A small multi-label image tagger, trained from scratch.
Training: muon at rate 0.0045, batches of 128.
Data: trained on photos of plants and fungi (iNaturalist), 45211 training examples, 33.1 epochs.
Rows from block 2 of a small multi-label image tagger, named by matrix and row number. Rows with one number belong to one channel. Each number is 200 + 20 x the weight over its row's rms, rounded and kept within 0 to 999. All counts start at 0. After the name is the row's rms in percent of the matrix's.
After each channel's rows are labels from the 100 images, of 14976, where the channel reaches its highest value: "patch colour" is the nearest of a few named colours to the mean colour under the peak. Only what is clearly more common there than usual is listed. The data: photos of plants and fungi (iNaturalist).
# convs0: expand pointwise conv (model.blocks.2.convs.0.weight, 384x96x1x1), inputs 0-95
# convs1: depthwise 3x3 conv (model.blocks.2.convs.1.weight, 384x1x3x3, trained with AdamW), a 3x3 kernel
# convs2: project pointwise conv (model.blocks.2.convs.2.weight, 96x384x1x1, transposed), outputs 0-95

convs0.276,095,188,205,218,188,194,195,194,166,180,239,213,184,205,193,203,221,152,233,222,162,198,178,217,205,177,195,206,219,184,204,201,206,166,229,180,224,189,225,197,202,210,182,174,180,206,208,219,179,201,217,215,184,186,266,241,228,205,215,185,194,215,202,217,169,209,181,177,177,212,197,194,222,206,223,206,189,220,206,188,168,176,187,186,183,222,181,163,196,196,203,160,215,215,204,199,190
convs1.276,097,177,195,197,169,221,218,191,229,220
convs2.276,113,176,222,227,222,212,233,195,207,160,195,222,191,205,145,213,206,216,215,195,203,166,196,236,218,224,205,194,205,212,186,195,185,221,196,226,199,208,167,194,187,217,202,191,229,204,202,217,219,184,175,190,214,211,205,233,160,220,211,203,197,192,193,184,191,216,207,189,182,212,211,186,206,187,188,181,203,238,184,152,200,198,214,212,211,210,255,189,215,200,182,210,194,183,214,146,158
patch colour: blue; cyan

convs0.129,092,189,196,214,201,235,185,212,167,190,209,198,190,213,198,194,206,166,206,198,211,222,199,209,177,196,217,164,190,186,215,210,214,183,202,203,195,194,216,178,165,220,197,195,158,213,196,219,201,200,221,207,169,190,200,185,189,186,228,236,178,197,213,204,226,160,228,168,227,200,212,234,201,211,202,211,234,187,203,171,204,195,151,181,150,194,186,178,193,176,190,202,226,215,222,236,154
convs1.129,106,211,203,203,195,224,226,168,178,173
convs2.129,099,210,235,187,213,177,178,190,200,179,231,209,216,184,198,171,185,154,220,180,221,214,178,218,196,214,190,206,188,212,170,215,205,229,204,215,223,172,215,228,199,216,218,214,179,178,194,169,207,185,231,196,180,163,172,243,227,233,168,203,221,193,210,208,200,183,223,217,183,219,244,182,213,217,191,214,213,175,201,184,186,244,176,188,208,208,213,201,180,181,225,188,212,196,209,183,215
patch colour: grey

convs0.303,104,180,238,154,202,196,219,213,220,200,208,216,212,179,182,241,183,203,194,187,198,207,199,211,205,191,202,190,222,187,218,191,196,197,206,192,241,205,214,175,236,221,195,150,168,205,197,240,204,203,229,197,225,178,211,204,253,169,224,184,234,209,228,224,243,193,202,185,200,203,222,223,212,208,204,219,196,186,212,197,218,183,197,215,190,182,223,194,218,206,176,155,211,224,203,211,196
convs1.303,100,175,223,188,171,228,202,176,210,202
convs2.303,093,211,175,210,224,236,208,183,217,193,168,228,196,202,171,170,190,192,224,204,198,228,202,196,197,197,196,226,216,185,196,186,201,223,182,214,181,179,206,229,198,217,192,171,199,165,202,194,151,217,216,207,199,210,196,178,186,175,215,208,204,218,191,163,216,175,156,186,211,221,212,219,211,192,197,179,188,214,185,166,193,225,202,215,171,206,227,215,219,229,248,226,172,223,203,160,180
patch colour: grey

convs0.8,090,214,166,227,172,207,209,187,165,172,208,163,207,234,196,178,226,208,208,194,215,175,211,210,202,201,166,186,185,167,187,202,164,176,192,243,217,175,188,200,229,200,219,203,195,235,206,203,182,138,206,178,194,197,207,179,180,203,217,209,209,214,200,227,227,198,221,198,182,216,171,201,194,212,209,221,219,194,228,201,205,198,184,244,173,240,178,195,195,179,184,198,178,207,196,189,210
convs1.8,091,159,218,216,226,199,198,199,184,220
convs2.8,088,159,184,198,168,185,189,236,167,215,179,172,203,228,190,201,222,191,185,217,205,184,176,233,241,188,229,209,210,184,178,215,207,221,191,229,172,155,217,184,198,210,216,232,211,193,188,228,173,193,198,195,203,199,179,224,195,186,196,191,214,199,205,169,197,196,187,197,200,201,218,200,221,184,216,166,194,205,200,250,225,178,192,195,194,147,202,217,207,193,233,201,185,165,197,205,225
patch colour: green

convs0.281,099,196,219,217,240,185,191,213,228,206,231,201,224,213,176,223,184,222,197,184,187,179,221,189,242,201,194,195,201,209,212,192,177,182,178,229,168,215,196,171,224,193,218,204,226,242,235,211,203,192,209,214,170,170,181,211,189,189,214,189,216,203,180,211,198,235,225,235,251,203,240,202,221,168,223,202,186,201,193,213,207,214,177,186,184,187,214,177,183,175,217,210,166,180,201,193,209
convs1.281,088,193,218,204,180,191,230,164,197,223
convs2.281,115,168,178,180,211,181,252,218,185,164,196,184,210,231,218,191,216,173,214,223,178,180,195,168,169,210,188,166,210,203,186,178,187,237,212,232,194,220,193,198,204,203,191,213,201,178,158,217,178,242,216,202,196,195,186,171,184,220,222,224,186,194,192,199,186,177,191,156,220,194,177,198,203,217,199,177,213,218,189,219,191,204,227,164,210,181,204,203,205,185,200,174,186,204,155,192,205
patch colour: green

convs0.13,090,166,158,217,171,176,222,180,198,201,218,225,160,212,213,240,174,221,214,221,212,204,187,202,203,199,207,148,208,231,165,216,199,200,170,179,214,194,188,198,213,215,236,185,211,233,194,213,216,215,201,227,221,223,190,179,222,201,221,143,197,176,193,185,185,189,214,215,198,224,221,176,187,189,189,228,205,178,179,188,195,192,207,182,182,193,241,196,185,206,199,218,216,210,206,194,205
convs1.13,106,201,187,156,217,207,185,216,217,181
convs2.13,099,175,182,218,213,222,185,240,224,221,245,195,187,173,170,158,200,204,173,193,191,171,203,205,226,185,214,179,164,177,191,192,175,189,205,225,200,178,218,227,215,196,199,196,171,226,201,204,179,194,202,200,204,203,197,216,181,188,190,216,217,220,213,211,179,194,203,225,224,209,154,177,207,212,184,191,178,199,220,208,241,206,170,183,210,200,234,157,177,196,209,215,199,184,191,155,182
patch colour: grey

convs0.169,092,184,215,215,192,236,214,232,219,211,210,199,199,200,182,198,243,188,212,201,188,173,217,236,206,183,203,230,194,199,172,230,178,172,181,202,178,204,211,197,205,202,158,196,214,209,190,193,178,211,220,202,229,194,220,228,230,216,193,181,221,210,215,203,181,163,252,208,202,194,191,205,219,246,172,217,198,200,258,223,193,179,232,191,206,211,220,199,187,204,204,216,198,192,219,160,214
convs1.169,086,207,173,186,166,231,203,206,219,207
convs2.169,091,171,208,208,220,192,230,181,217,209,226,190,196,220,185,205,190,184,188,190,231,224,211,193,180,185,200,218,198,214,193,148,233,207,182,173,206,170,190,234,222,236,220,183,222,197,166,197,202,232,178,195,216,205,196,166,194,181,182,230,182,223,219,213,231,235,177,220,211,212,216,206,213,197,224,218,191,244,193,180,214,218,213,225,184,225,209,186,182,223,232,215,219,182,205,223,211
patch colour: grey

convs0.74,093,198,184,207,203,208,186,182,202,175,244,194,202,183,187,205,204,191,184,194,190,218,175,175,196,220,224,244,227,182,151,175,209,216,222,191,199,193,164,177,225,203,228,189,223,197,201,164,247,170,217,183,183,195,214,210,154,239,194,179,168,191,197,193,217,180,202,215,182,193,236,221,191,218,193,197,227,229,208,193,225,195,182,174,214,190,215,221,216,219,182,194,179,196,193,180,198
convs1.74,084,188,190,209,207,226,221,216,226,234
convs2.74,118,232,216,193,213,197,216,211,230,213,200,176,207,219,182,174,177,151,196,195,192,204,235,223,187,234,201,210,146,208,158,242,203,211,183,216,204,205,204,172,194,176,204,221,190,213,212,198,188,197,213,216,202,230,207,181,203,186,193,224,196,159,209,189,180,186,170,190,191,199,242,197,221,176,217,205,203,184,185,180,241,172,170,208,213,207,169,207,201,218,178,163,197,208,195,181,210
patch colour: pink

convs0.249,100,206,188,191,196,201,198,221,196,164,190,221,237,170,220,182,189,182,195,201,169,193,213,216,203,232,199,174,208,219,195,188,175,186,219,239,203,200,247,166,191,242,203,174,185,186,204,197,199,216,180,206,239,183,160,180,214,193,199,159,201,220,202,231,214,241,198,190,211,163,197,202,175,204,209,228,198,200,214,220,242,228,210,174,198,202,216,177,196,216,221,205,210,199,196,183,233
convs1.249,080,218,229,231,197,203,201,185,173,176
convs2.249,111,189,210,178,204,162,224,213,203,145,184,188,173,187,176,214,211,214,196,181,195,174,192,216,175,224,198,232,230,186,181,166,193,209,198,169,181,193,182,183,249,172,183,184,158,204,188,244,199,218,219,169,196,203,221,180,235,216,209,203,223,171,184,200,205,225,209,214,190,189,205,198,221,187,218,161,205,185,195,184,206,160,206,197,215,188,205,202,211,219,191,189,197,230,222,198,215
patch colour: black

convs0.188,102,212,212,201,195,191,219,199,190,164,193,185,195,230,216,186,196,196,219,220,241,184,157,193,185,206,230,184,181,192,217,213,192,243,198,204,213,193,204,179,214,211,206,179,171,213,217,226,232,200,206,196,227,192,204,205,150,197,201,219,195,150,229,235,171,231,189,176,218,233,234,193,175,187,205,209,188,228,196,193,205,182,190,171,173,185,195,196,233,198,189,199,162,169,193,195,211
convs1.188,106,182,175,185,211,224,230,201,197,171
convs2.188,101,172,215,202,218,181,217,201,212,174,187,198,193,200,210,200,232,167,220,173,228,201,217,172,227,200,173,204,176,196,197,158,207,195,194,196,226,162,190,196,203,215,209,226,203,196,227,218,223,186,193,178,190,186,180,218,184,203,200,194,183,223,226,198,220,191,212,232,240,198,190,154,209,222,234,175,221,201,241,196,209,228,205,228,211,187,187,196,175,225,243,205,171,207,221,166,190
patch colour: brown

convs0.298,102,187,217,193,195,199,226,199,242,206,184,223,207,190,189,188,213,217,197,200,150,201,167,179,243,225,210,185,199,208,195,209,227,207,191,244,193,244,177,256,221,176,202,192,222,240,202,195,194,218,175,159,206,200,182,216,211,192,222,189,185,220,189,217,193,191,217,197,175,193,196,215,195,221,199,227,194,213,198,219,176,182,188,199,190,209,199,169,231,188,210,185,193,195,190,255,197
convs1.298,098,224,221,178,220,214,168,215,204,184
convs2.298,107,170,191,189,247,208,179,217,243,164,183,197,184,220,206,221,202,225,209,194,205,181,204,212,202,193,177,209,149,188,170,204,222,232,213,197,232,150,169,214,205,179,192,210,199,222,197,216,169,200,172,232,185,187,209,188,182,199,221,203,197,185,193,179,205,195,167,191,173,195,196,219,194,202,194,177,197,182,184,218,179,211,196,197,240,217,213,199,213,220,220,199,162,184,193,154,204
patch colour: pink; white

convs0.322,124,186,226,186,203,163,195,195,222,185,158,208,191,239,179,218,220,199,187,167,166,195,188,193,243,199,191,194,216,193,233,203,190,208,232,217,211,185,213,191,181,175,177,209,197,221,183,180,182,205,188,184,161,207,195,215,187,238,206,228,195,202,189,253,206,191,165,166,182,231,219,213,207,193,205,209,203,188,233,198,170,187,192,181,201,193,196,178,206,200,187,160,218,163,185,212,192
convs1.322,121,183,191,170,195,243,204,189,194,183
convs2.322,125,243,225,207,200,194,194,220,202,221,177,216,212,222,175,223,160,235,162,218,202,204,215,199,203,188,199,203,213,206,228,169,210,191,190,215,212,190,201,208,176,209,174,215,209,208,198,151,222,205,216,180,227,146,213,181,183,218,202,216,201,210,197,200,215,170,174,210,194,205,223,206,222,193,166,225,225,163,209,186,202,189,207,182,192,230,183,210,229,221,184,225,226,232,224,177,220
patch colour: grey

convs0.143,089,181,214,208,187,203,187,213,214,182,178,215,213,204,189,197,247,221,185,193,212,215,199,210,193,196,180,190,209,195,195,216,214,234,178,212,215,200,209,228,201,223,185,196,190,178,219,198,190,217,193,202,192,198,217,244,220,190,177,209,198,213,214,228,209,228,170,206,210,214,190,211,202,185,201,171,207,185,178,209,167,220,209,259,224,206,243,200,206,180,178,227,223,242,194,249,259
convs1.143,079,170,182,181,183,178,180,187,181,182
convs2.143,100,238,205,190,219,174,230,214,192,202,230,182,167,197,198,196,202,216,158,211,213,168,194,228,219,167,211,196,221,212,198,176,193,190,235,165,230,195,201,230,198,254,196,193,218,191,196,198,245,164,196,187,214,210,190,225,184,200,211,198,203,196,196,184,221,202,191,187,221,181,227,218,193,231,188,181,199,183,198,190,231,211,228,195,226,181,231,218,166,198,187,204,180,224,228,195,178
patch colour: cyan

convs0.176,081,238,207,191,173,219,173,149,223,190,216,212,210,180,211,200,187,166,200,216,218,202,229,183,187,207,216,204,225,233,241,196,211,205,227,160,216,191,209,201,202,189,220,200,161,167,198,207,205,219,199,171,229,234,240,213,247,220,178,186,210,181,186,184,203,209,158,226,201,207,211,190,207,195,185,185,184,195,194,211,210,171,186,198,188,218,193,235,194,208,228,218,205,203,191,181,202
convs1.176,105,203,197,205,163,206,214,170,190,232
convs2.176,094,200,188,186,187,227,220,209,192,199,183,210,189,209,205,143,203,208,184,195,213,213,175,189,213,176,185,199,210,215,202,199,200,221,218,220,233,183,178,209,194,208,151,165,201,184,241,206,210,209,223,163,189,175,204,221,211,222,197,249,238,218,204,190,179,171,187,209,196,242,230,188,193,210,222,179,184,173,211,220,203,218,204,218,213,178,227,212,199,209,207,188,182,247,187,178,181
patch colour: black

convs0.167,107,198,186,196,189,168,228,227,220,241,198,179,209,204,199,240,154,227,190,160,226,200,183,186,201,179,162,196,180,187,226,179,196,200,208,193,170,210,186,199,206,214,191,263,223,223,204,203,224,201,212,207,221,192,204,185,188,207,215,217,200,218,189,208,200,195,222,231,236,211,206,200,215,249,205,197,181,201,205,178,210,184,212,196,196,185,212,197,181,199,202,233,172,201,162,185,238
convs1.167,131,177,198,161,217,233,208,207,209,199
convs2.167,116,180,214,173,213,216,196,196,215,203,235,214,190,168,193,229,225,190,191,172,162,166,180,169,187,172,212,158,178,231,205,200,187,185,207,175,161,198,208,216,195,197,180,168,191,222,206,199,203,188,196,203,203,233,168,199,206,193,219,163,227,183,214,218,181,186,162,172,185,175,190,201,194,205,233,147,174,189,196,182,179,209,209,197,196,230,192,206,220,191,184,206,201,224,193,222,203
patch colour: grey

convs0.190,094,206,200,171,206,209,182,192,177,223,225,194,195,174,202,217,173,187,197,184,223,194,194,205,209,166,239,196,202,233,210,195,195,191,204,196,217,200,197,192,184,208,186,208,205,147,184,252,211,210,222,186,201,177,186,190,229,196,179,208,225,183,191,179,225,173,213,182,192,214,212,177,204,211,159,220,210,237,217,210,194,202,197,218,174,223,245,229,225,170,242,206,224,197,164,219,182
convs1.190,114,217,213,160,211,209,168,211,204,187
convs2.190,104,217,209,231,195,224,203,196,209,180,211,150,215,206,214,209,210,204,235,207,198,201,185,185,179,212,211,212,212,221,175,213,206,194,203,213,181,210,169,211,190,223,203,189,195,179,203,212,185,209,173,206,207,187,227,172,167,224,214,182,186,161,191,171,202,192,185,201,223,259,173,216,166,200,164,172,216,210,183,206,169,235,213,194,212,211,230,202,190,190,188,225,213,144,179,186,189
patch colour: black

convs0.356,115,214,192,216,233,196,190,209,185,221,218,187,209,174,202,187,211,242,205,219,178,174,221,210,162,194,189,199,233,169,225,150,206,203,176,237,213,165,210,188,192,176,189,214,197,154,196,220,211,217,177,189,178,231,189,184,202,202,201,165,230,214,200,238,216,186,197,217,204,202,200,202,201,210,189,203,224,200,225,179,187,213,211,250,232,211,206,196,187,197,181,193,191,211,168,171,224
convs1.356,105,190,208,205,167,190,175,226,229,209
convs2.356,102,170,198,200,195,204,212,186,186,234,198,174,235,166,167,189,232,180,193,189,234,202,198,189,166,211,214,208,211,197,206,197,193,183,180,219,191,171,210,207,189,170,220,200,163,193,218,235,199,220,165,211,214,186,147,176,211,182,201,147,217,216,199,203,162,193,211,204,192,216,214,192,191,203,222,212,201,168,194,196,186,207,215,207,186,198,188,197,201,186,213,144,231,234,220,215,194
patch colour: pink

convs0.1,072,191,148,190,213,185,230,220,222,210,190,198,178,175,200,176,235,231,188,222,196,231,198,161,201,239,196,157,203,196,210,151,204,187,206,204,178,182,175,220,213,243,192,235,188,211,200,200,209,211,200,205,198,212,221,212,168,219,184,210,171,188,186,210,222,190,199,226,219,191,207,209,171,215,218,186,227,225,223,203,212,160,190,212,230,194,202,195,236,206,195,195,224,201,204,188,185
convs1.1,098,211,210,195,207,194,181,171,164,171
convs2.1,065,178,187,245,165,185,188,193,208,207,197,234,178,207,171,218,223,197,184,160,197,192,203,181,229,161,176,220,211,208,201,216,213,211,195,190,195,207,201,194,217,242,204,202,179,172,209,190,180,222,225,168,198,194,240,195,170,174,194,186,185,197,202,215,174,239,195,198,203,188,192,183,166,204,190,194,216,200,188,190,165,195,215,227,214,222,187,202,208,243,201,238,176,216,220,191,241
patch colour: brown

convs0.307,081,181,212,209,219,224,205,182,233,175,212,196,216,189,188,218,197,210,197,182,182,210,227,170,179,198,211,211,186,216,187,203,219,224,180,215,199,214,226,149,218,207,207,171,196,208,215,194,196,190,214,157,200,180,185,219,213,196,190,167,201,164,180,232,200,185,189,226,177,162,222,188,229,186,175,191,161,170,227,208,225,193,250,196,204,217,190,197,181,200,207,206,239,182,204,237,181
convs1.307,096,184,190,184,179,227,192,203,239,186
convs2.307,099,211,183,213,226,225,178,197,192,203,208,249,251,174,181,189,203,191,192,182,200,216,228,211,165,164,196,154,184,212,198,218,189,177,188,218,210,213,246,177,208,204,186,184,221,172,194,162,189,196,203,202,192,185,196,166,156,199,169,174,213,209,217,199,200,214,220,196,198,191,194,219,179,218,176,211,215,219,207,190,178,191,226,201,233,205,206,213,173,241,198,226,188,215,194,209,219
patch colour: black

convs0.131,105,217,180,175,210,216,204,235,157,160,221,212,145,210,214,196,207,221,188,198,235,212,217,195,185,197,177,200,189,180,166,208,211,227,202,166,251,204,224,218,200,203,212,217,178,204,165,189,181,202,198,212,189,176,183,216,209,187,217,202,216,196,190,186,179,217,195,173,185,211,187,229,181,188,216,193,210,220,213,186,235,186,214,186,227,229,167,220,216,221,209,174,175,178,194,178,207
convs1.131,090,203,227,208,196,234,198,175,181,175
convs2.131,106,200,192,195,151,133,169,176,199,202,201,207,216,166,199,223,205,180,179,195,179,161,208,198,185,214,188,226,200,211,193,183,218,213,186,200,183,217,201,218,204,204,171,185,195,230,200,170,177,201,217,174,199,193,183,199,163,208,224,168,186,199,173,190,236,174,230,186,213,227,200,204,206,215,202,202,179,227,241,156,179,200,208,193,175,185,185,195,197,199,221,176,211,190,218,174,201
patch colour: pink