config.toml
model = "multi-label image tagger"
train_examples = 45211
crop_scale_min = 0.5
activation = "swiglu"
head_dim = 16
drop_path = 0.05
muon_scale = "match_rms_adamw"
grad_clip = 5.0
steps = 11700
batch_size = 128
lr_schedule = "cosine"
warmup_steps = 230
weight_decay = 0.06
adamw_weight_decay_other_params = 0
Rows from block 4 of a small multi-label image tagger, named by matrix and row number. Rows with one number belong to one channel. Each number is 128 + 32 x the weight over its row's rms, rounded and kept within 0 to 255. All counts start at 0. Numbers have three digits each. After the name is the row's rms in percent of the matrix's.
After each channel's rows are labels from the 100 images, of 14976, where the channel reaches its highest value: "strongest on" is what is common among them. Only what is clearly more common there than usual is listed. The data: photos of plants and fungi (iNaturalist). In brackets: how many of the 100.
# convs0: expand pointwise conv (model.blocks.4.convs.0.weight, 384x96x1x1), inputs 32-63
# convs2: project pointwise conv (model.blocks.4.convs.2.weight, 96x384x1x1, transposed), outputs 32-63

convs0.314 108:126179088105174095135108159075128135156164160174152109132153159056094119111051138119177132165134
convs2.314 106:101149133118157162114116165118121125194196112030125137126212140120159134103154179127139173121131
strongest on: order Asterales (36); family: Asteraceae (34)

convs0.218 102:127134137118128125127057066089133110151134102142148117118179134086070111112080141098105146082068
convs2.218 097:132122128171138128146098098139106115157191176072122103172121108098125167166160118181157163109148
strongest on: order Asterales (44); family: Asteraceae (44)

convs0.176 102:098160129110190127158128086109098113100124194139101175137160111092148100093058120129089114138103
convs2.176 097:146114121162177152145149169125130111072099118090154130144121135086115124165168217171133137112097
strongest on: order Asterales (33); family: Asteraceae (33)

convs0.235 116:089150144159131117084119109066129204141152115178125148137179107096158155108111154128183198140054
convs2.235 109:095198139098156142089094126131199132156123130121088085121166107123110125046193121166129104100106
strongest on: order Asterales (43); family: Asteraceae (43)

convs0.326 063:132090126165116101161197140149089070098101197188154154162163114123127097092092103162106119152061
convs2.326 061:092136147129167112074107162146141138102140160115105118098118160134116145152134074059128096164117
strongest on: order Lamiales (26)

convs0.152 145:115084126117112160140053079141133143050134138149092127192113120109123110122054115138116133137164
convs2.152 140:121151135134134182137090083182075093090153201135144159131099199114141167123154161091084168107149
strongest on: class Liliopsida (26)

convs0.201 126:142096136096157148167115144114105120158159086056102088084072162076195102144074133126155140138171
convs2.201 118:130126125127123087121159106129131148171174155038120110155121113141172087164083102141102145087133
strongest on: order Caryophyllales (30); family: Cactaceae (27)

convs0.302 150:137118109168136136047121177105119145148135171162123131081156057075071118127175110090169126186095
convs2.302 174:136064118156090135077071149144135149131163109133158053197175113149121154151130104080111145114114
strongest on: order Ranunculales (30)

convs0.310 124:108087103159131147110101158059120151109117181154126140087126131101135166140113124087168121175120
convs2.310 126:115106100143103174108098166188119162164133227084119072151086117189147145096128176127072088171139
strongest on: order Asterales (31); family: Asteraceae (29)

convs0.172 082:135141186127093086120161129152197160050155099142110129131038163091081113102128196160154105136139
convs2.172 094:120068120145187106174137164114119081115149181129175116114069138096140142150112117113141146122131
strongest on: class Liliopsida (26)

convs0.62 111:066133127129129140149113112111130167098162136132083116142175134101183157076082104115068255134121
convs2.62 111:098128143100152098170096154175106077113129101160075165116179161149139130088182136099112159168109
strongest on: order Asterales (32); family: Asteraceae (32)

convs0.203 109:095106153148146104102124128174167169128106168135130201132169130107194100110127128133125120129138
convs2.203 115:112095140171121106084125122155183123092120162153156151113159100158145167072139157104145121157041
strongest on: class Liliopsida (32)

convs0.60 073:090147156120139165159140139166065133161089123132098098103140159103180130168085071168046105086215
convs2.60 076:120133116101077142092136111134142133050114109111172138150171127097128140046073133111086104127192
strongest on: class Liliopsida (28)

convs0.208 076:076170144086068132122146140125125176111164118131168121121191151140113144138087123089107172086090
convs2.208 070:192100121162138121148092133167137061118103110106071085117117062149128160160192161123129150146115
strongest on: order Asterales (30); family: Asteraceae (30)

convs0.210 073:081091104153108155103174118123125172128126112175090053104163156144123128134105099103143145164107
convs2.210 070:069108129130116119172144161183093089165136085143191113140119121069118132102142188135127116087118
strongest on: class: Liliopsida (33); order Asparagales (28); family: Asparagaceae (28)

convs0.43 113:117139090151108206188081129108102150126115143157122108099153126100094119160101095097109141088191
convs2.43 103:113124134143100160160159126195104117140143130126081162143159137083130123157152178137124135103144
strongest on: order Asterales (37); family: Asteraceae (37)

convs0.98 115:167110152117132121086094142114147081127105135149143153242132134132097117174140175172148089110090
convs2.98 126:181170127123149135103098129111157136169111137171131089153128071081159068125121159198111090089121
strongest on: order Lamiales (28)

convs0.41 112:134175128138184109081114147133172104089145086094133138140155135123136083169116125134190137186095
convs2.41 112:156136130120097090109169056106170135149111101084187177150132139167074089175086118146167084148135
strongest on: order Caryophyllales (57); family: Cactaceae (56); text has "cactus" (38)

convs0.220 057:188165036148094097058138095146078169122124182149110102148108084126150138089146161159112137099133
convs2.220 066:178124144121166108117084139129156123147125077144110134122151117102156147071126032126141119051119
strongest on: order Asterales (30); family: Asteraceae (30)

convs0.205 128:168169114097077058142198144155168144088106117098125108106114163183173115165146099115056156160075
convs2.205 119:163166147033122114136206127088108115135137105123112139152103169065162128121146116118079135089112
strongest on: class Polypodiopsida (29); order Polypodiales (25)

convs0.150 118:169074142117133167133141152128098193086060123131151091083089162142128140114046186107179140112105
convs2.150 113:117128118156162121179140095112165108090111146140185120188081166141083115166118181096124129154098
strongest on: class Liliopsida (27)

convs0.255 132:127154109128178138043121090135119124137131162192130100139100141110143128125065103083144193131051
convs2.255 136:121116105158090146121080143093164110161122103161113143099160191113081184130134166106136150096151
strongest on: order Asterales (40); family: Asteraceae (40)

convs0.213 082:091106120139085138115101067110157126090141219072161089129101100061094103133157139097137131148134
convs2.213 087:130133180182096132094107152067114113181140145161181153098106102150124150117137102143117156130156
strongest on: order Asterales (31); family: Asteraceae (31)

convs0.290 100:121159133135197119107078116129093102115131141152156118131133171067137117072046138090111102132100
convs2.290 104:118123124155155111113073173135100117154123105074093154125168116110083227158164130141145163091145
strongest on: order Asterales (32); family: Asteraceae (32)

convs0.327 105:147123164119195155091100139105100138092122113149111115085165098102147125165077159098111138084167
convs2.327 098:149130196078163138074130110137109128136105067148083105086118130122188135135084103131051152137140
strongest on: order Asparagales (36); family: Asparagaceae (36); text has "yucca" (30)

convs0.232 114:101115147140122184073124104130164146101144105124161108124113125056120095097113167061149157085075
convs2.232 119:105118116107119092118078110118121051161156107089136141102100114097112116153192147185167138159106
strongest on: order Asterales (39); family: Asteraceae (39)

convs0.275 100:168087228114129180117123104174097136134114142087152125173132081153151106148122099132116124112089
convs2.275 098:182164198119227201158136124107112138136120134094132118133136109134110126118147142145136148135100
strongest on: class Liliopsida (25)

convs0.102 097:133095135195154136140134106151163145191150111130068140153167145149174170102166172130140124225076
convs2.102 086:135103166132206108126143156111160084164107105089095136168103112063147145053176129102096079132135
strongest on: order Asterales (34); family: Asteraceae (34)

convs0.337 119:110112113114178176118115092118166169144177122206096116150119087095063159125120060137173086114141
convs2.337 110:103187137120179172127079120164107140141084137136129074123177088100106158178140081120157141087116
strongest on: kingdom Fungi (50); phylum Basidiomycota (47); class Agaricomycetes (47); order: Polyporales (35)

convs0.139 114:087091137124097240158140076152160181180174121090122119160150072139116119157124173119099163114078
convs2.139 110:143119117094105095129132151163170175150158102081062153150130145142068157129166141137091122127130
strongest on: order Lamiales (25)

convs0.237 087:103083141121078155187139095073085148110109144147130144101142108091075122120129125090172147184131
convs2.237 088:096105217086090147131132113128086157118148108104181135185110104138124118068090175098114151139153
strongest on: order Asterales (34); family: Asteraceae (34)

convs0.138 114:058103120120110094135105068065074104111093149086148197103130107157085129174122152131130170171148
convs2.138 110:101091150156143102109192101058160105117115173105123153122130176127155153148098173116130128181196
strongest on: kingdom Fungi (26)

convs0.307 137:157191167099112134095124155095110154141155194095123136151126145101125089132150061109146181190125
convs2.307 116:175137203098128133080155161166095119133141125116123182125070098136147114159124104125156103133098
strongest on: family: Asteraceae (27)

convs0.192 117:089203115112152104092103136110162138181111130194101180139125125106150129091097070076103114161166
convs2.192 126:166143143089171156131089177171103121166136156111134136139160149073142201127085117115147169123132
strongest on: order Asterales (38); family: Asteraceae (37)

convs0.357 131:095115094139101124136144154111150135127095099172155084191141111113089112184098074169153143171116
convs2.357 138:082098124195025142099151104134139135116151139139110113161146083154168143152155158097153100149118
strongest on: order Fabales (26); family: Fabaceae (26)

convs0.5 093:138110122170124100071169165175161139105127128102154140113139106107150155121242204144125138099131
convs2.5 104:144186119152147152182076105114168110051158101084182082141112111113192133191158196133146126094093
strongest on: class Liliopsida (31)

convs0.90 091:111138131153109155117110136061148133132104145140125153126203133169185201146123138134168094106188
convs2.90 094:109132166108085165143135118089126113134061162139135142084196137094160115073095139110147097098166
strongest on: order Lamiales (25)

convs0.129 125:133126160107142091143136150119109162076136107117124129172089152169098127155127159107156046174145
convs2.129 113:143146174125083036126150123160095117145149134125178118067136122151122117125158145174126162175168
strongest on: class Liliopsida (31)

convs0.82 111:102088120173089116114201153151132062093089134115124143152093077051168158130161158107120155099123
convs2.82 119:123131174161167151084154161159128120134073169163082093173144137108159132124090108157082102110166
strongest on: class Liliopsida (27)

convs0.293 116:144126124136135169169113137063109135146149054127126152145140142173153099111125137122174141072169
convs2.293 135:095111092155103109171151101153061170126095181104114100102173125144087140112131111206143106088089
strongest on: class Liliopsida (26)

convs0.248 114:164124069166150068126108077110071175118120156103113075168126068072111134149135117089150213183055
convs2.248 112:094142170143073113102090101092120165142105156051178120108159069080157172214172108115114121105116
strongest on: order Asterales (38); family: Asteraceae (38)

convs0.283 109:094115082111169149117120117081124119115132105141109151130153121147158047087130099105110090061159
convs2.283 118:065128124107134188072155057090170126203078117140098130145148201159125101117090147135150094151128
strongest on: class Liliopsida (27)

convs0.261 098:114107104101152113137158096089160167103097116105157159112143113083131176183113117085105173090164
convs2.261 092:092133181112179100052180110109156115115131190095117078065164172118102125145100090090102137100127
strongest on: class: Liliopsida (33); order Asparagales (27); family: Asparagaceae (26)